From a checkpoint of a small image flow-matching model.
Training: adamw at rate 0.0025, batches of 128.
Data: trained on photos of arthropod specimens (BIOSCAN-5M), 97500 training examples.
Rows from block 7, named by matrix and row number. Each number is 500 + 50 x the weight over its row's rms, rounded and kept within 0 to 999. All counts start at 0. Numbers have three digits each. After the name is the row's rms in percent of the matrix's.
# emb: conditioning projection (model.mid.0.emb.weight, 256x128), inputs 0-127
emb.81 009:500498229500500500500500500500500500500500500500500500500500500500500500500500500500500500485500500500500500487500498500500500500500500500500500497500500500500500500500500500500500471500500500241386500500500500500499500500500500500500500500500500500500500499456500500500500500500500500500500477500500500500500500500500500500097500500500500500500500500500491500500500500500500500500500
emb.82 009:500498232500500500500500500500500500500500500500500500500500500500500500500500500500500500485500500500500500488500498500500500500500500500500500496500500500500500500500500500500500471500500500246388500500500500500499500500500500500500500500500500500500500499456500500500500500500500500500500478500500500500500500500500500500091500500500500500500500500500492500500500500500500500500500
emb.83 009:500498230500500500500500500500500500500500500500500500500500500500500500500500500500500500485500500500500500487500498500500500500500500500500500496500500500500500500500500500500500471500500500243386500500500500500499500500500500500500500500500500500500500499457500500500500500500500500500500477500500500500500500500500500500094500500500500500500500500500491500500500500500500500500500
emb.84 007:500501506500642500510500500500500500500500500500500500500500500500500500500500500500500500214500500500500500500500584641536501500500500500500500573500500500500500500500500500500500453500500500606502500500500619500594500500500622500500500500500500669500500693605500500411500500500500500500500403500500500500500500584482500500503500500500500500500500500500501500500500500500500584500656
emb.85 008:500497218500500500500500500500500500500500500500500500500500500500500500500500500500500500483500500500500500487500498500500500500500500500500500496500500500500500500500500500500500467500500500264379500500500500500499500500500500500500500500500500500500500499455500500500500500500500500500500475500500500500500500500500500500092500500500500500500500500500491500500500500500500500500500
emb.86 008:500496214500500500500500500500500500500500500500500500500500500500500500500500500500500500483500500500500500488500498500500500500500500500500500494500500500500500500500500500500500465500500500286382500500500500500499500500500500500500500500500500500500500499452500500500500500500500500500500472500500500500500500500500500500084500500500500500500500500500491500500500500500500500500500
emb.87 009:500498232500500500500500500500500500500500500500500500500500500500500500500500500500500500485500500500500500487500498500500500500500500500500500497500500500500500500500500500500500471500500500242388500500500500500499500500500500500500500500500500500500500499457500500500500500500500500500500478500500500500500500500500500500094500500500500500500500500500492500500500500500500500500500
emb.88 041:500500502500501500499500500500500500500500500500500500500500500500500500500500500500500500180500500500500500562500501500495500500500500500500500501500500500500500500500500500500500500500500500514598500500500500500500500500500501500500500500500500500500500501500500500501500500500500500500500098500500500500500500500463500500500500500500500500500500500500704500500500500500500501500501
emb.89 009:500498233500500500500500500500500500500500500500500500500500500500500500500500500500500500485500500500500500487500498500500500500500500500500500496500500500500500500500500500500500472500500500238389500500500500500499500500500500500500500500500500500500500499456500500500500500500500500500500478500500500500500500500500500500094500500500500500500500500500492500500500500500500500500500
emb.90 008:500496212500500500500500500500500500500500500500500500500500500500500500500500500500500500482500500500500500487500498500500500500500500500500500494500500500500500500500500500500500463500500500297377500500500500500499500500500500500500500500500500500500500499454500500500500500500500500500500471500500500500500500500500500500081500500500500500500500500500491500500500500500500500500500
emb.91 017:500502498500498500501500500500500500500500500500500500500500500500500500500500500500500500375500500500500500489500499499483501500500500500500500501500500500500500500500500500500500505500500500552491500500500501500503500500500496500500500500500500717500500999502500500500500500500500500500500505500500500500500500499508500500518500500500500500500500500500488500500500500500500491500570
emb.92 009:500498232500500500500500500500500500500500500500500500500500500500500500500500500500500500485500500500500500488500498500500500500500500500500500496500500500500500500500500500500500471500500500245389500500500500500499500500500500500500500500500500500500500499456500500500500500500500500500500478500500500500500500500500500500091500500500500500500500500500492500500500500500500500500500
emb.93 008:500495213500500500500500500500500500500500500500500500500500500500500500500500500500500500482500500500500500488500498500500500500500500500500500492500500500500500500500500500500500460500500500302379500500500500500498500500500500500500500500500500500500500499452500500500500500500500500500500468500500500500500500500499500500078500500500500500500500500500491500500500500500500500500500
emb.94 009:500498233500500500500500500500500500500500500500500500500500500500500500500500500500500500485500500500500500488500498500500500500500500500500500496500500500500500500500500500500500471500500500241389500500500500500499500500500500500500500500500500500500500499456500500500500500500500500500500477500500500500500500500500500500093500500500500500500500500500492500500500500500500500500500
emb.95 009:500498229500500500500500500500500500500500500500500500500500500500500500500500500500500500485500500500500500488500498500500500500500500500500500496500500500500500500500500500500500471500500500248388500500500500500499500500500500500500500500500500500500500499456500500500500500500500500500500477500500500500500500500500500500091500500500500500500500500500492500500500500500500500500500
emb.96 008:500497209500500500500500500500500500500500500500500500500500500500500500500500500500500500482500500500500500485500498500500500500500500500500500496500500500500500500500500500500500464500500500278371500500500500500499500500500500500500500500500500500500500499457500500500500500500500500500500471500500500500500500500500500500094500500500500500500500500500490500500500500500500500500500
emb.97 009:500498226500500500500500500500500500500500500500500500500500500500500500500500500500500500485500500500500500487500498500500500500500500500500500496500500500500500500500500500500500470500500500249385500500500500500499500500500500500500500500500500500500500499456500500500500500500500500500500477500500500500500500500500500500094500500500500500500500500500491500500500500500500500500500
emb.98 007:500495217500500500500500500500500500500500500500500500500500500500500500500500500500500500481500500500500500487500498500500500500500500500500500493500500500500500500500500500500500458500500500300374500500500500500498500500500500500500500500500500500500500499456500500500500500500500500500500466500500500500500500500499500500078500500500500500500500500500490500500500500500500500500500
emb.99 085:500501000500500500501500500500500500500500500500500500500500500500500500500500500500500500500500500500500500499500502500456501500500500500500500502500500500500500500500500500500500501500500500501497500500500502500502500500500500500500500500500500500500500500502500500500500500500500500500500501500500500500500499502510500500502500500500500500500500500500499500500500500500500499500500
emb.100 055:500503495500497500500500500500500500500500500500500500500500500500500500500500500500500500505500500500500500496500503498487503500500500500500500504500500500500500500500500500500500508500500500516999500500500509500501500500500495500500500500500500497500500500501500500500500500500500500500500507500500500500500500503516500500513500500500500500500500500500489500500500500500500493500499
emb.101 009:500518498500504500501500500500500500500500500500500500500500500500500500500500500500500500816500500500500500469500497505466498500500500500500500499500500500500500500500500500500500710500500500499501500500500517500499500500500500500500500500500500505500500503500500500500500500500500500500500763500500500500500500494820500500545500500500500500500500500500503500500500500500500494500503
emb.102 008:500496221500500500500500500500500500500500500500500500500500500500500500500500500500500500484500500500500500490500498500500500500500500500500500493500500500500500500500500500500500467500500500281394500500500500500498500500500500500500500500500500500500500499450500500500500500500500500500500474500500500500500500500500500500078500500500500500500500500500493500500500500500500500500500
emb.103 257:500442500500500500500500500500500500500500500500500500500500500500500500500500500500500500190500500500500500596500502500500500500500500500500500503500500500500500500500500500500500478500500500532647500500500502500502500500500522500500500500500500500500500514503500500501500500500500500500500091500500500500500500505357500500504500500500500500500500500500502500500500500500500500500500
emb.104 012:500502513500500500501500500500500500500500500500500500500500500500500500500500500500500500577500500500500500506500499500501500500500500500500500501500500500500500500500500500500500596500500500501575500500500499500496500500500500500500500500500500500500500501501500500500500500500500500500500999500500500500500500497504500500501500500500500500500500500500495500500500500500500500500500
emb.105 008:500497215500500500500500500500500500500500500500500500500500500500500500500500500500500500483500500500500500487500498500500500500500500500500500495500500500500500500500500500500500466500500500273380500500500500500499500500500500500500500500500500500500500499454500500500500500500500500500500473500500500500500500500500500500090500500500500500500500500500491500500500500500500500500500
emb.106 009:500498232500500500500500500500500500500500500500500500500500500500500500500500500500500500485500500500500500487500498500500500500500500500500500496500500500500500500500500500500500471500500500245386500500500500500499500500500500500500500500500500500500500499457500500500500500500500500500500478500500500500500500500500500500092500500500500500500500500500491500500500500500500500500500
emb.107 009:500497226500500500500500500500500500500500500500500500500500500500500500500500500500500500484500500500500500487500498500500500500500500500500500495500500500500500500500500500500500468500500500257387500500500500500499500500500500500500500500500500500500500499454500500500500500500500500500500476500500500500500500500500500500089500500500500500500500500500491500500500500500500500500500
emb.108 009:500498223500500500500500500500500500500500500500500500500500500500500500500500500500500500484500500500500500486500498500500500500500500500500500497500500500500500500500500500500500469500500500253379500500500500500499500500500500500500500500500500500500500499457500500500500500500500500500500476500500500500500500500500500500095500500500500500500500500500491500500500500500500500500500
emb.109 046:500510538500572500502500500500500500500500500500500500500500500500500500500500500500500500421500500500500500502500519525737499500500500500500500514500500500500500500500500500500500289500500500523505500500500501500518500500500644500500500500500500535500500531524500500500500500500500500500500173500500500500500500514429500500368500500500500500500500500500501500500500500500500722500542
emb.110 009:500497227500500500500500500500500500500500500500500500500500500500500500500500500500500500485500500500500500487500498500500500500500500500500500496500500500500500500500500500500500469500500500250385500500500500500499500500500500500500500500500500500500500499456500500500500500500500500500500476500500500500500500500500500500093500500500500500500500500500491500500500500500500500500500
emb.111 286:500500502500652500500500500500500500500500500500500500500500500500500500500500500500500500410500500500500500500500500624660500500500500500500500500500500500500500500500500500500500331500500500500501500500500547500500500574500554500500500500500500676500500567570500500503500500500500500500500147500500500500500501500500500500500500500500500500500500500500498500500500500500500614500677
emb.112 009:500498235500500500500500500500500500500500500500500500500500500500500500500500500500500500485500500500500500488500498500500500500500500500500500496500500500500500500500500500500500473500500500237390500500500500500499500500500500500500500500500500500500500499458500500500500500500500500500500478500500500500500500500500500500093500500500500500500500500500492500500500500500500500500500
emb.113 008:500497212500500500500500500500500500500500500500500500500500500500500500500500500500500500483500500500500500487500498500500500500500500500500500495500500500500500500500500500500500465500500500273378500500500500500499500500500500500500500500500500500500500499454500500500500500500500500500500473500500500500500500500500500500092500500500500500500500500500491500500500500500500500500500
emb.114 008:500496212500500500500500500500500500500500500500500500500500500500500500500500500500500500482500500500500500487500498500500500500500500500500500494500500500500500500500500500500500463500500500298378500500500500500499500500500500500500500500500500500500500499454500500500500500500500500500500471500500500500500500500500500500081500500500500500500500500500491500500500500500500500500500
emb.115 008:500498208500500500500500500500500500500500500500500500500500500500500500500500500500500500481500500500500500485500498500500500500500500500500500497500500500500500500500500500500500464500500500276370500500500500500499500500500500500500500500500500500500500499458500500500500500500500500500500471500500500500500500500500500500096500500500500500500500500500489500500500500500500500500500
emb.117 009:500497223500500500500500500500500500500500500500500500500500500500500500500500500500500500484500500500500500487500498500500500500500500500500500495500500500500500500500500500500500469500500500255383500500500500500499500500500500500500500500500500500500500499455500500500500500500500500500500476500500500500500500500500500500093500500500500500500500500500491500500500500500500500500500
emb.118 008:500496215500500500500500500500500500500500500500500500500500500500500500500500500500500500483500500500500500488500498500500500500500500500500500494500500500500500500500500500500500465500500500281383500500500500500499500500500500500500500500500500500500500499451500500500500500500500500500500473500500500500500500500500500500085500500500500500500500500500492500500500500500500500500500
emb.119 017:500504607500528500499500500500500500500500500500500500500500500500500500500500500500500500456500500500500500741500500522491506500500500500500500500500500500500500500500500500500500509500500500501918500500500500500499500500500531500500500500500500509500500499499500500512500500500500500500500439500500500500500500499501500500509500500500500500500500500500757500500500500500500533500527
emb.120 097:500500638500496500500500500500500500500500500500500500500500500500500500500500500500500500797500500500500500500500262495536482500500500500500500291500500500500500500500500500500500503500500500434501500500500284500258500500500497500500500500500500493500500473494500500502500500500500500500500512500500500500500500486511500500500500500500500500500500500500500500500500500500500498500494
emb.121 064:500500503500494500500500500500500500500500500500500500500500500500500500500500500500500500499500500500500500501500500496000544500500500500500500500500500500500500500500500500500500505500500500501503500500500500500500500500500482500500500500500500491500500498500500500516500500500500500500500501500500500500500500500500500500503500500500500500500500500500504500500500500500500396500491
emb.122 007:500495217500500500500500500500500500500500500500500500500500500500500500500500500500500500480500500500500500487500498500500500500500500500500500493500500500500500500500500500500500458500500500302375500500500500500498500500500500500500500500500500500500500499457500500500500500500500500500500466500500500500500500500499500500076500500500500500500500500500490500500500500500500500500500
emb.124 362:500500157500465500500500500500500500500500500500500500500500500500500500500500500500500500514500500500500500500500480498483500500500500500500500500500500500500500500500500500500500501500500500343499500500500422500464500500500491500500500500500500408500500245227500500500500500500500500500500531500500500500500500368500500500500500500500500500500500500500500500500500500500500498500464
emb.125 009:500498232500500500500500500500500500500500500500500500500500500500500500500500500500500500485500500500500500487500498500500500500500500500500500496500500500500500500500500500500500471500500500242386500500500500500499500500500500500500500500500500500500500499456500500500500500500500500500500477500500500500500500500500500500094500500500500500500500500500491500500500500500500500500500
emb.126 056:500500503500500500500500500500500500500500500500500500500500500500500500500500500500500500000500500500500500520500500500471500500500500500500500500500500500500500500500500500500500504500500500500514500500500500500500500500500500500500500500500500500500500500500500500501500500500500500500500501500500500500500500500500500500517500500500500500500500500500522500500500500500500499500500
emb.127 009:500498228500500500500500500500500500500500500500500500500500500500500500500500500500500500485500500500500500488500498500500500500500500500500500496500500500500500500500500500500500470500500500249387500500500500500499500500500500500500500500500500500500500499455500500500500500500500500500500477500500500500500500500500500500092500500500500500500500500500491500500500500500500500500500
emb.128 047:500500682500724500500500500500500500500500500500500500500500500500500500500500500500500500462500500500500500515500501604558502500500500500500500501500500500500500500500500500500500500500500500509586500500500502500500500500500686500500500500500500642500500503502500500505500500500500500500500497500500500500500500501378500500502500500500500500500500500500513500500500500500500761500775
emb.129 078:500500500500691500503500500500500500500500500500500500500500500500500500500500500500500500483500500500500500499500509588903499500500500500500500504500500500500500500500500500500500497500500500509500500500500501500513500500500638500500500500500500618500500565518500500485500500500500500500500485500500500500500500511500500500500500500500500500500500500500492500500500500500500745500620
emb.130 012:500506482500581500510500500500500500500500500500500500500500500500500500500500500500500500491500500500500500469500656577517511500500500500500500617500500500500500500500500500500500500500500500567412500500500650500776500500500567500500500500500500656500500749668500500375500500500500500500500501500500500500500494580529500500537500500500500500500500500500477500500500500500500541500606
emb.132 009:500498227500500500500500500500500500500500500500500500500500500500500500500500500500500500484500500500500500487500498500500500500500500500500500497500500500500500500500500500500500471500500500246382500500500500500499500500500500500500500500500500500500500499457500500500500500500500500500500477500500500500500500500500500500096500500500500500500500500500491500500500500500500500500500
emb.134 009:500498232500500500500500500500500500500500500500500500500500500500500500500500500500500500485500500500500500487500498500500500500500500500500500497500500500500500500500500500500500471500500500243387500500500500500499500500500500500500500500500500500500500499457500500500500500500500500500500478500500500500500500500500500500093500500500500500500500500500492500500500500500500500500500