A small image flow-matching model, trained from scratch: activation mish.
Rows from block 13, named by matrix and row number. Rows with one number belong to one channel. Each number is 200 + 40 x the weight over its row's rms, rounded and kept within 0 to 999. All counts start at 0. After the name is the row's rms in percent of the matrix's.
# convs0: first 3x3 conv (model.decb.1.0.convs.0.weight, 64x128x3x3), inputs 32-39, a 3x3 kernel for each
# convs1: second 3x3 conv (model.decb.1.0.convs.1.weight, 64x64x3x3, transposed), outputs 32-39, a 3x3 kernel for each
convs0.28,087,199,199,199,197,240,221,243,462,198,203,209,218,201,207,213,200,200,200,200,200,200,200,200,200,200,200,200,200,200,200,200,200,200,200,200,200,201,200,220,223,200,151,203,200,147,225,139,324,200,202,228,200,0,202,200,200,200,200,200,200,200,200,200,192,198,199,249,200,197,200,213,199
convs1.28,120,200,200,200,201,200,203,200,204,201,159,199,200,259,201,200,190,199,136,200,259,199,201,201,199,219,230,190,195,200,195,141,78,200,134,207,200,200,199,198,200,200,200,200,200,200,200,200,199,200,200,200,199,198,200,200,200,249,200,131,261,200,200,208,105,198,158,99,200,200,199,193,245
convs0.29,080,200,163,200,195,200,202,202,201,202,200,200,200,200,200,200,200,200,200,200,200,200,200,200,200,200,200,200,200,200,200,200,200,200,200,200,200,145,151,178,183,191,164,73,176,108,200,200,291,201,200,200,190,200,201,200,200,200,200,200,200,200,200,200,198,200,222,200,282,223,141,233,201
convs1.29,100,200,200,239,200,198,200,258,200,200,200,181,205,200,200,187,197,200,198,199,210,205,200,233,203,200,245,200,163,217,202,203,203,202,203,202,292,200,196,200,200,200,200,223,200,200,205,175,175,200,200,86,199,199,200,199,200,200,185,161,144,88,127,198,252,209,214,208,202,317,194,205,200
convs0.30,053,189,188,191,192,198,197,197,199,189,284,221,236,203,203,212,202,203,204,200,200,200,200,200,200,200,200,200,200,200,200,200,200,200,200,200,200,201,201,201,203,201,203,214,211,208,196,193,183,196,195,192,199,195,196,200,200,200,200,200,200,200,200,200,187,193,200,198,199,200,200,199,200
convs1.30,065,370,255,453,266,200,346,398,306,485,200,180,141,200,199,124,199,200,200,174,200,200,197,200,200,199,200,197,200,200,201,201,201,200,200,202,203,197,199,200,200,200,200,200,200,200,200,200,52,200,200,200,200,200,200,202,201,203,201,200,200,200,200,200,201,201,200,223,202,200,248,225,200
convs0.31,098,200,193,200,142,196,230,222,603,197,189,197,181,200,200,197,192,198,197,200,200,200,200,200,200,200,200,200,200,200,200,200,200,200,200,200,200,205,200,200,199,196,200,198,198,200,200,200,191,284,202,197,200,199,185,200,200,200,200,200,200,200,200,200,222,200,201,204,200,200,179,200,199
convs1.31,152,200,200,200,200,200,200,200,200,200,377,200,65,216,200,200,201,200,200,157,200,141,197,199,211,484,200,203,223,199,200,200,200,198,200,206,235,201,215,200,209,200,201,200,200,183,198,200,200,200,200,200,200,200,200,200,200,208,200,187,200,200,200,199,200,200,82,200,209,186,140,130,200
convs0.32,110,199,200,200,200,200,199,200,194,191,200,200,200,200,200,200,200,200,200,200,200,200,200,200,200,200,200,200,200,200,200,200,200,200,200,200,200,197,201,200,200,200,200,200,200,200,200,204,206,200,200,235,200,199,200,200,200,200,200,200,200,200,200,200,200,200,199,200,200,199,200,200,166
convs1.32,080,200,200,200,200,200,200,200,200,200,199,203,199,200,200,200,173,231,54,207,223,208,201,199,200,200,201,193,202,197,189,153,200,235,200,198,188,622,200,199,200,200,200,200,200,200,199,198,200,200,200,200,200,199,195,200,203,200,226,206,201,213,206,202,196,199,200,200,216,200,201,198,199
convs0.33,147,200,200,200,200,200,200,200,210,200,123,199,205,173,200,221,192,200,202,200,200,200,200,200,200,200,200,200,200,200,200,200,200,200,200,200,200,200,200,209,200,202,201,181,200,205,201,201,168,200,200,200,200,164,200,200,200,200,200,200,200,200,200,200,200,207,200,200,203,200,200,200,200
convs1.33,101,200,200,200,200,200,200,200,200,200,198,200,168,198,193,201,199,195,199,168,194,196,157,195,197,200,198,198,200,174,197,201,203,202,199,200,200,197,197,200,200,199,200,203,200,198,200,201,200,202,199,192,200,199,169,201,200,201,200,199,200,194,197,200,202,200,19,199,200,201,266,200,201
convs0.34,133,198,200,200,199,199,200,200,195,197,152,200,199,200,200,201,200,200,200,200,200,200,200,200,200,200,200,200,200,200,200,200,200,200,200,200,200,200,200,200,200,200,201,202,202,204,202,201,200,201,201,200,204,202,200,200,200,200,200,200,200,200,200,200,175,97,197,186,133,185,174,180,194
convs1.34,110,200,200,200,200,200,200,200,199,175,198,182,138,188,196,149,200,86,143,187,194,180,186,200,192,202,198,200,216,200,200,200,167,132,211,110,196,200,200,195,200,200,200,200,248,201,198,194,126,199,356,200,200,267,200,173,159,200,175,196,194,197,199,187,195,209,197,199,200,190,201,200,199
convs0.35,084,201,200,191,199,197,105,198,176,201,177,186,183,186,197,196,197,199,198,200,200,200,200,200,200,200,200,200,200,200,200,200,200,200,200,200,200,224,290,257,223,206,208,200,200,199,200,189,200,407,200,200,201,197,200,200,200,200,200,200,200,200,200,200,195,199,197,200,176,179,185,200,128
convs1.35,151,200,200,200,200,200,200,200,200,200,193,197,199,201,172,130,167,200,398,85,377,205,154,200,197,200,121,198,198,200,200,215,231,196,177,201,201,200,204,204,200,200,200,200,200,200,201,200,200,184,200,200,200,199,200,198,201,200,195,200,169,166,200,187,205,200,120,200,204,419,228,264,193
convs0.36,066,198,191,193,200,191,200,200,373,206,230,270,239,202,243,227,201,212,212,200,200,200,200,200,200,200,200,200,200,200,200,200,200,200,200,200,200,200,335,247,205,302,214,196,197,199,200,191,148,197,210,190,198,200,200,200,200,200,200,200,200,200,200,200,201,200,199,201,200,199,198,202,214
convs1.36,104,200,200,200,200,200,200,200,200,200,280,201,231,205,286,200,200,200,151,200,215,200,195,200,200,336,194,200,122,199,200,200,192,198,183,191,188,200,201,201,200,201,296,203,201,201,206,200,200,210,205,202,203,202,201,118,133,195,194,198,199,197,198,197,220,200,47,257,199,193,171,147,195
convs0.37,104,200,200,202,200,209,194,326,212,110,200,197,196,179,191,191,187,192,192,200,200,200,200,200,200,200,200,200,200,200,200,200,200,200,200,200,200,200,199,199,197,197,199,200,195,199,200,200,200,263,255,200,213,200,186,200,200,200,200,200,200,200,200,200,200,200,200,200,199,199,199,198,197
convs1.37,136,200,200,200,200,200,200,200,200,200,200,193,191,163,174,199,164,193,200,316,200,200,201,540,199,39,195,201,0,200,204,399,250,200,200,198,200,200,200,200,198,200,201,176,200,200,200,200,130,111,199,198,200,200,200,149,200,111,194,201,89,200,200,200,194,200,223,219,188,213,204,217,208
convs0.38,109,152,200,211,200,198,201,143,199,127,200,200,200,200,199,200,199,199,200,200,200,200,200,200,200,200,200,200,200,200,200,200,200,200,200,200,200,220,206,204,207,200,200,203,205,201,206,250,200,200,200,200,200,200,201,200,200,200,200,200,200,200,200,200,212,200,200,200,306,200,200,299,200
convs1.38,063,200,335,200,200,200,185,200,107,200,200,190,196,226,200,213,198,200,235,167,311,88,203,172,203,212,193,202,200,200,186,183,202,201,200,200,228,35,192,121,94,165,189,86,186,174,201,201,211,202,204,320,201,200,202,200,196,203,200,200,205,192,230,206,192,200,200,200,200,199,199,119,191
convs0.39,100,200,200,228,199,200,200,233,175,200,200,199,200,200,200,200,200,200,201,200,200,200,200,200,200,200,200,200,200,200,200,200,200,200,200,200,200,200,200,199,102,200,200,196,200,200,199,197,156,200,196,173,201,198,200,200,200,200,200,200,200,200,200,200,200,200,208,200,201,210,200,200,200
convs1.39,124,200,200,200,200,200,200,191,200,200,193,201,201,212,200,200,200,200,200,202,158,200,198,172,200,181,200,194,204,199,200,200,155,173,197,177,200,206,200,199,200,200,200,200,201,200,199,212,200,198,200,305,198,200,200,202,200,183,188,639,152,189,200,189,199,200,204,200,200,203,200,202,197
convs0.40,094,202,199,196,200,195,0,216,200,189,203,200,200,200,200,200,200,201,201,200,200,200,200,200,200,200,200,200,200,200,200,200,200,200,200,200,200,174,100,201,200,190,200,198,194,196,201,200,236,201,203,204,276,227,200,200,200,200,200,200,200,200,200,200,222,201,202,225,214,218,213,205,208
convs1.40,076,200,200,200,200,200,200,200,200,168,137,206,200,372,200,227,200,202,201,208,177,208,204,199,211,209,195,204,163,202,271,145,94,200,182,200,168,202,201,205,396,200,200,418,237,225,201,313,202,200,200,205,202,200,200,195,130,198,194,113,200,200,198,194,201,190,102,199,241,193,274,280,200
convs0.41,099,200,200,199,207,148,283,207,200,203,189,183,181,191,190,186,182,188,186,200,200,200,200,200,200,200,200,200,200,200,200,200,200,200,200,200,200,264,200,200,215,200,194,270,196,196,234,200,200,200,146,200,200,200,236,200,200,200,200,200,200,200,200,200,200,200,198,200,200,302,198,200,201
convs1.41,115,200,200,200,200,200,200,200,200,200,200,200,0,199,198,200,221,201,198,197,201,117,196,203,523,291,69,269,200,201,275,199,196,200,199,108,200,201,202,200,155,191,220,197,198,200,222,200,192,200,200,200,200,200,200,227,200,219,200,200,210,170,204,380,202,201,198,200,202,196,205,178,237
convs0.42,101,341,184,182,200,202,0,162,333,201,200,200,200,200,194,200,200,192,200,200,200,200,200,200,200,200,200,200,200,200,200,200,200,200,200,200,200,200,199,197,202,156,200,200,121,130,169,142,199,175,189,197,197,193,198,200,200,200,200,200,200,200,200,200,204,200,200,204,200,203,200,52,201
convs1.42,071,200,200,200,200,200,200,200,200,200,308,157,203,132,364,106,215,177,199,199,196,153,171,169,66,171,213,133,201,201,186,174,218,212,195,73,291,208,200,207,200,217,200,200,200,231,202,202,202,212,199,200,268,200,200,201,166,194,222,205,200,206,200,200,233,228,202,180,200,233,145,209,205
convs0.43,094,197,199,204,200,200,390,195,200,163,200,200,203,249,245,203,200,202,202,200,200,200,200,200,200,200,200,200,200,200,200,200,200,200,200,200,200,216,198,198,200,188,183,201,200,131,186,200,205,198,185,209,198,191,248,200,200,200,200,200,200,200,200,200,199,191,200,199,101,195,199,435,118
convs1.43,107,200,200,200,200,200,200,200,200,200,197,173,200,179,200,168,200,200,200,200,196,199,247,169,207,200,200,207,206,170,196,202,0,200,150,290,200,200,199,199,200,249,200,195,196,200,200,201,200,200,200,200,200,200,242,185,200,199,199,185,200,258,200,191,143,171,200,236,200,139,209,205,379
convs0.44,108,200,221,205,206,204,200,200,200,200,198,199,200,130,108,199,200,200,197,200,200,200,200,200,200,200,200,200,200,200,200,200,200,200,200,200,200,236,214,202,207,205,351,220,204,231,200,197,209,199,197,200,198,187,165,200,200,200,200,200,200,200,200,200,0,199,200,199,199,200,197,190,199
convs1.44,086,200,200,200,200,200,200,200,200,200,181,200,199,134,195,201,231,200,200,200,198,145,212,50,204,191,200,199,201,79,199,198,135,190,223,202,203,200,200,200,200,200,200,192,276,203,200,200,199,200,520,196,200,199,88,202,200,214,17,310,276,200,200,199,219,201,222,174,200,269,200,199,204
convs0.45,133,198,196,199,203,200,201,200,200,201,200,200,200,200,199,199,200,200,200,200,200,200,200,200,200,200,200,200,200,200,200,200,200,200,200,200,200,198,202,273,194,198,203,200,200,201,200,200,199,200,200,188,200,200,187,200,200,200,200,200,200,200,200,200,107,201,201,200,166,202,200,89,202
convs1.45,101,200,200,200,200,200,200,200,200,200,200,199,184,200,199,192,200,201,200,214,201,223,196,200,214,197,201,204,199,188,201,200,195,198,197,197,186,467,200,200,199,200,226,319,199,674,200,216,200,200,202,203,202,206,200,198,198,197,199,197,197,217,197,129,217,253,200,200,229,200,202,206,200
convs0.46,027,215,197,199,197,195,200,200,207,199,198,199,199,199,200,200,200,200,200,200,200,200,200,200,200,200,200,200,200,200,200,200,200,200,200,200,200,197,199,192,197,292,199,195,197,198,200,161,196,200,203,200,193,201,206,200,200,200,200,200,200,200,200,200,215,208,197,209,214,227,200,220,243
convs1.46,037,198,200,200,200,247,200,200,200,200,204,201,201,239,203,200,223,216,202,198,200,202,197,199,88,193,195,220,200,201,200,212,205,197,221,206,125,200,200,201,201,202,201,201,205,203,206,207,206,206,205,200,201,200,200,209,199,199,203,200,202,202,202,200,200,201,200,199,199,200,200,200,141
convs0.47,093,200,205,197,196,280,252,218,200,224,189,201,200,200,200,199,200,201,200,200,200,200,200,200,200,200,200,200,200,200,200,200,200,200,200,200,200,206,199,199,201,200,165,194,200,215,199,190,200,198,65,188,196,196,174,200,200,200,200,200,200,200,200,200,181,195,200,200,199,193,212,200,203
convs1.47,082,200,200,200,200,200,200,200,200,200,199,220,196,263,200,183,202,200,271,202,200,200,197,197,200,94,248,198,198,203,200,207,290,99,197,200,285,199,200,200,202,199,328,207,204,200,200,201,200,200,201,200,215,183,200,194,192,198,193,367,90,211,200,200,286,201,196,200,199,200,199,200,232
convs0.48,081,40,197,179,199,136,200,205,200,252,208,201,200,201,200,200,200,199,199,200,200,200,200,200,200,200,200,200,200,200,200,200,200,200,200,200,200,208,409,70,140,200,199,138,173,59,104,84,198,202,200,179,326,211,291,200,200,200,200,200,200,200,200,200,195,200,201,197,200,200,200,199,152
convs1.48,077,200,131,154,221,200,199,200,200,200,169,219,226,219,199,37,197,200,218,177,199,195,200,196,190,200,193,200,178,196,200,202,175,196,195,200,221,231,202,203,203,199,200,200,200,200,219,203,200,186,200,200,196,200,121,194,208,206,192,208,202,200,189,201,200,220,198,179,200,199,211,188,292
convs0.49,082,185,192,200,200,228,240,203,200,178,205,232,251,204,307,284,202,212,276,200,200,200,200,200,200,200,200,200,200,200,200,200,200,200,200,200,200,173,199,115,78,200,199,48,199,197,200,200,228,200,145,97,282,196,200,200,200,200,200,200,200,200,200,200,202,203,201,165,201,201,167,149,202
convs1.49,125,200,200,200,200,200,200,200,195,200,200,200,200,200,200,200,200,200,201,200,197,132,199,160,142,199,200,184,234,200,200,200,87,215,222,200,208,127,200,199,201,200,200,119,200,204,200,200,222,200,0,200,200,200,200,200,200,200,203,200,200,201,199,210,209,201,298,210,206,199,244,326,242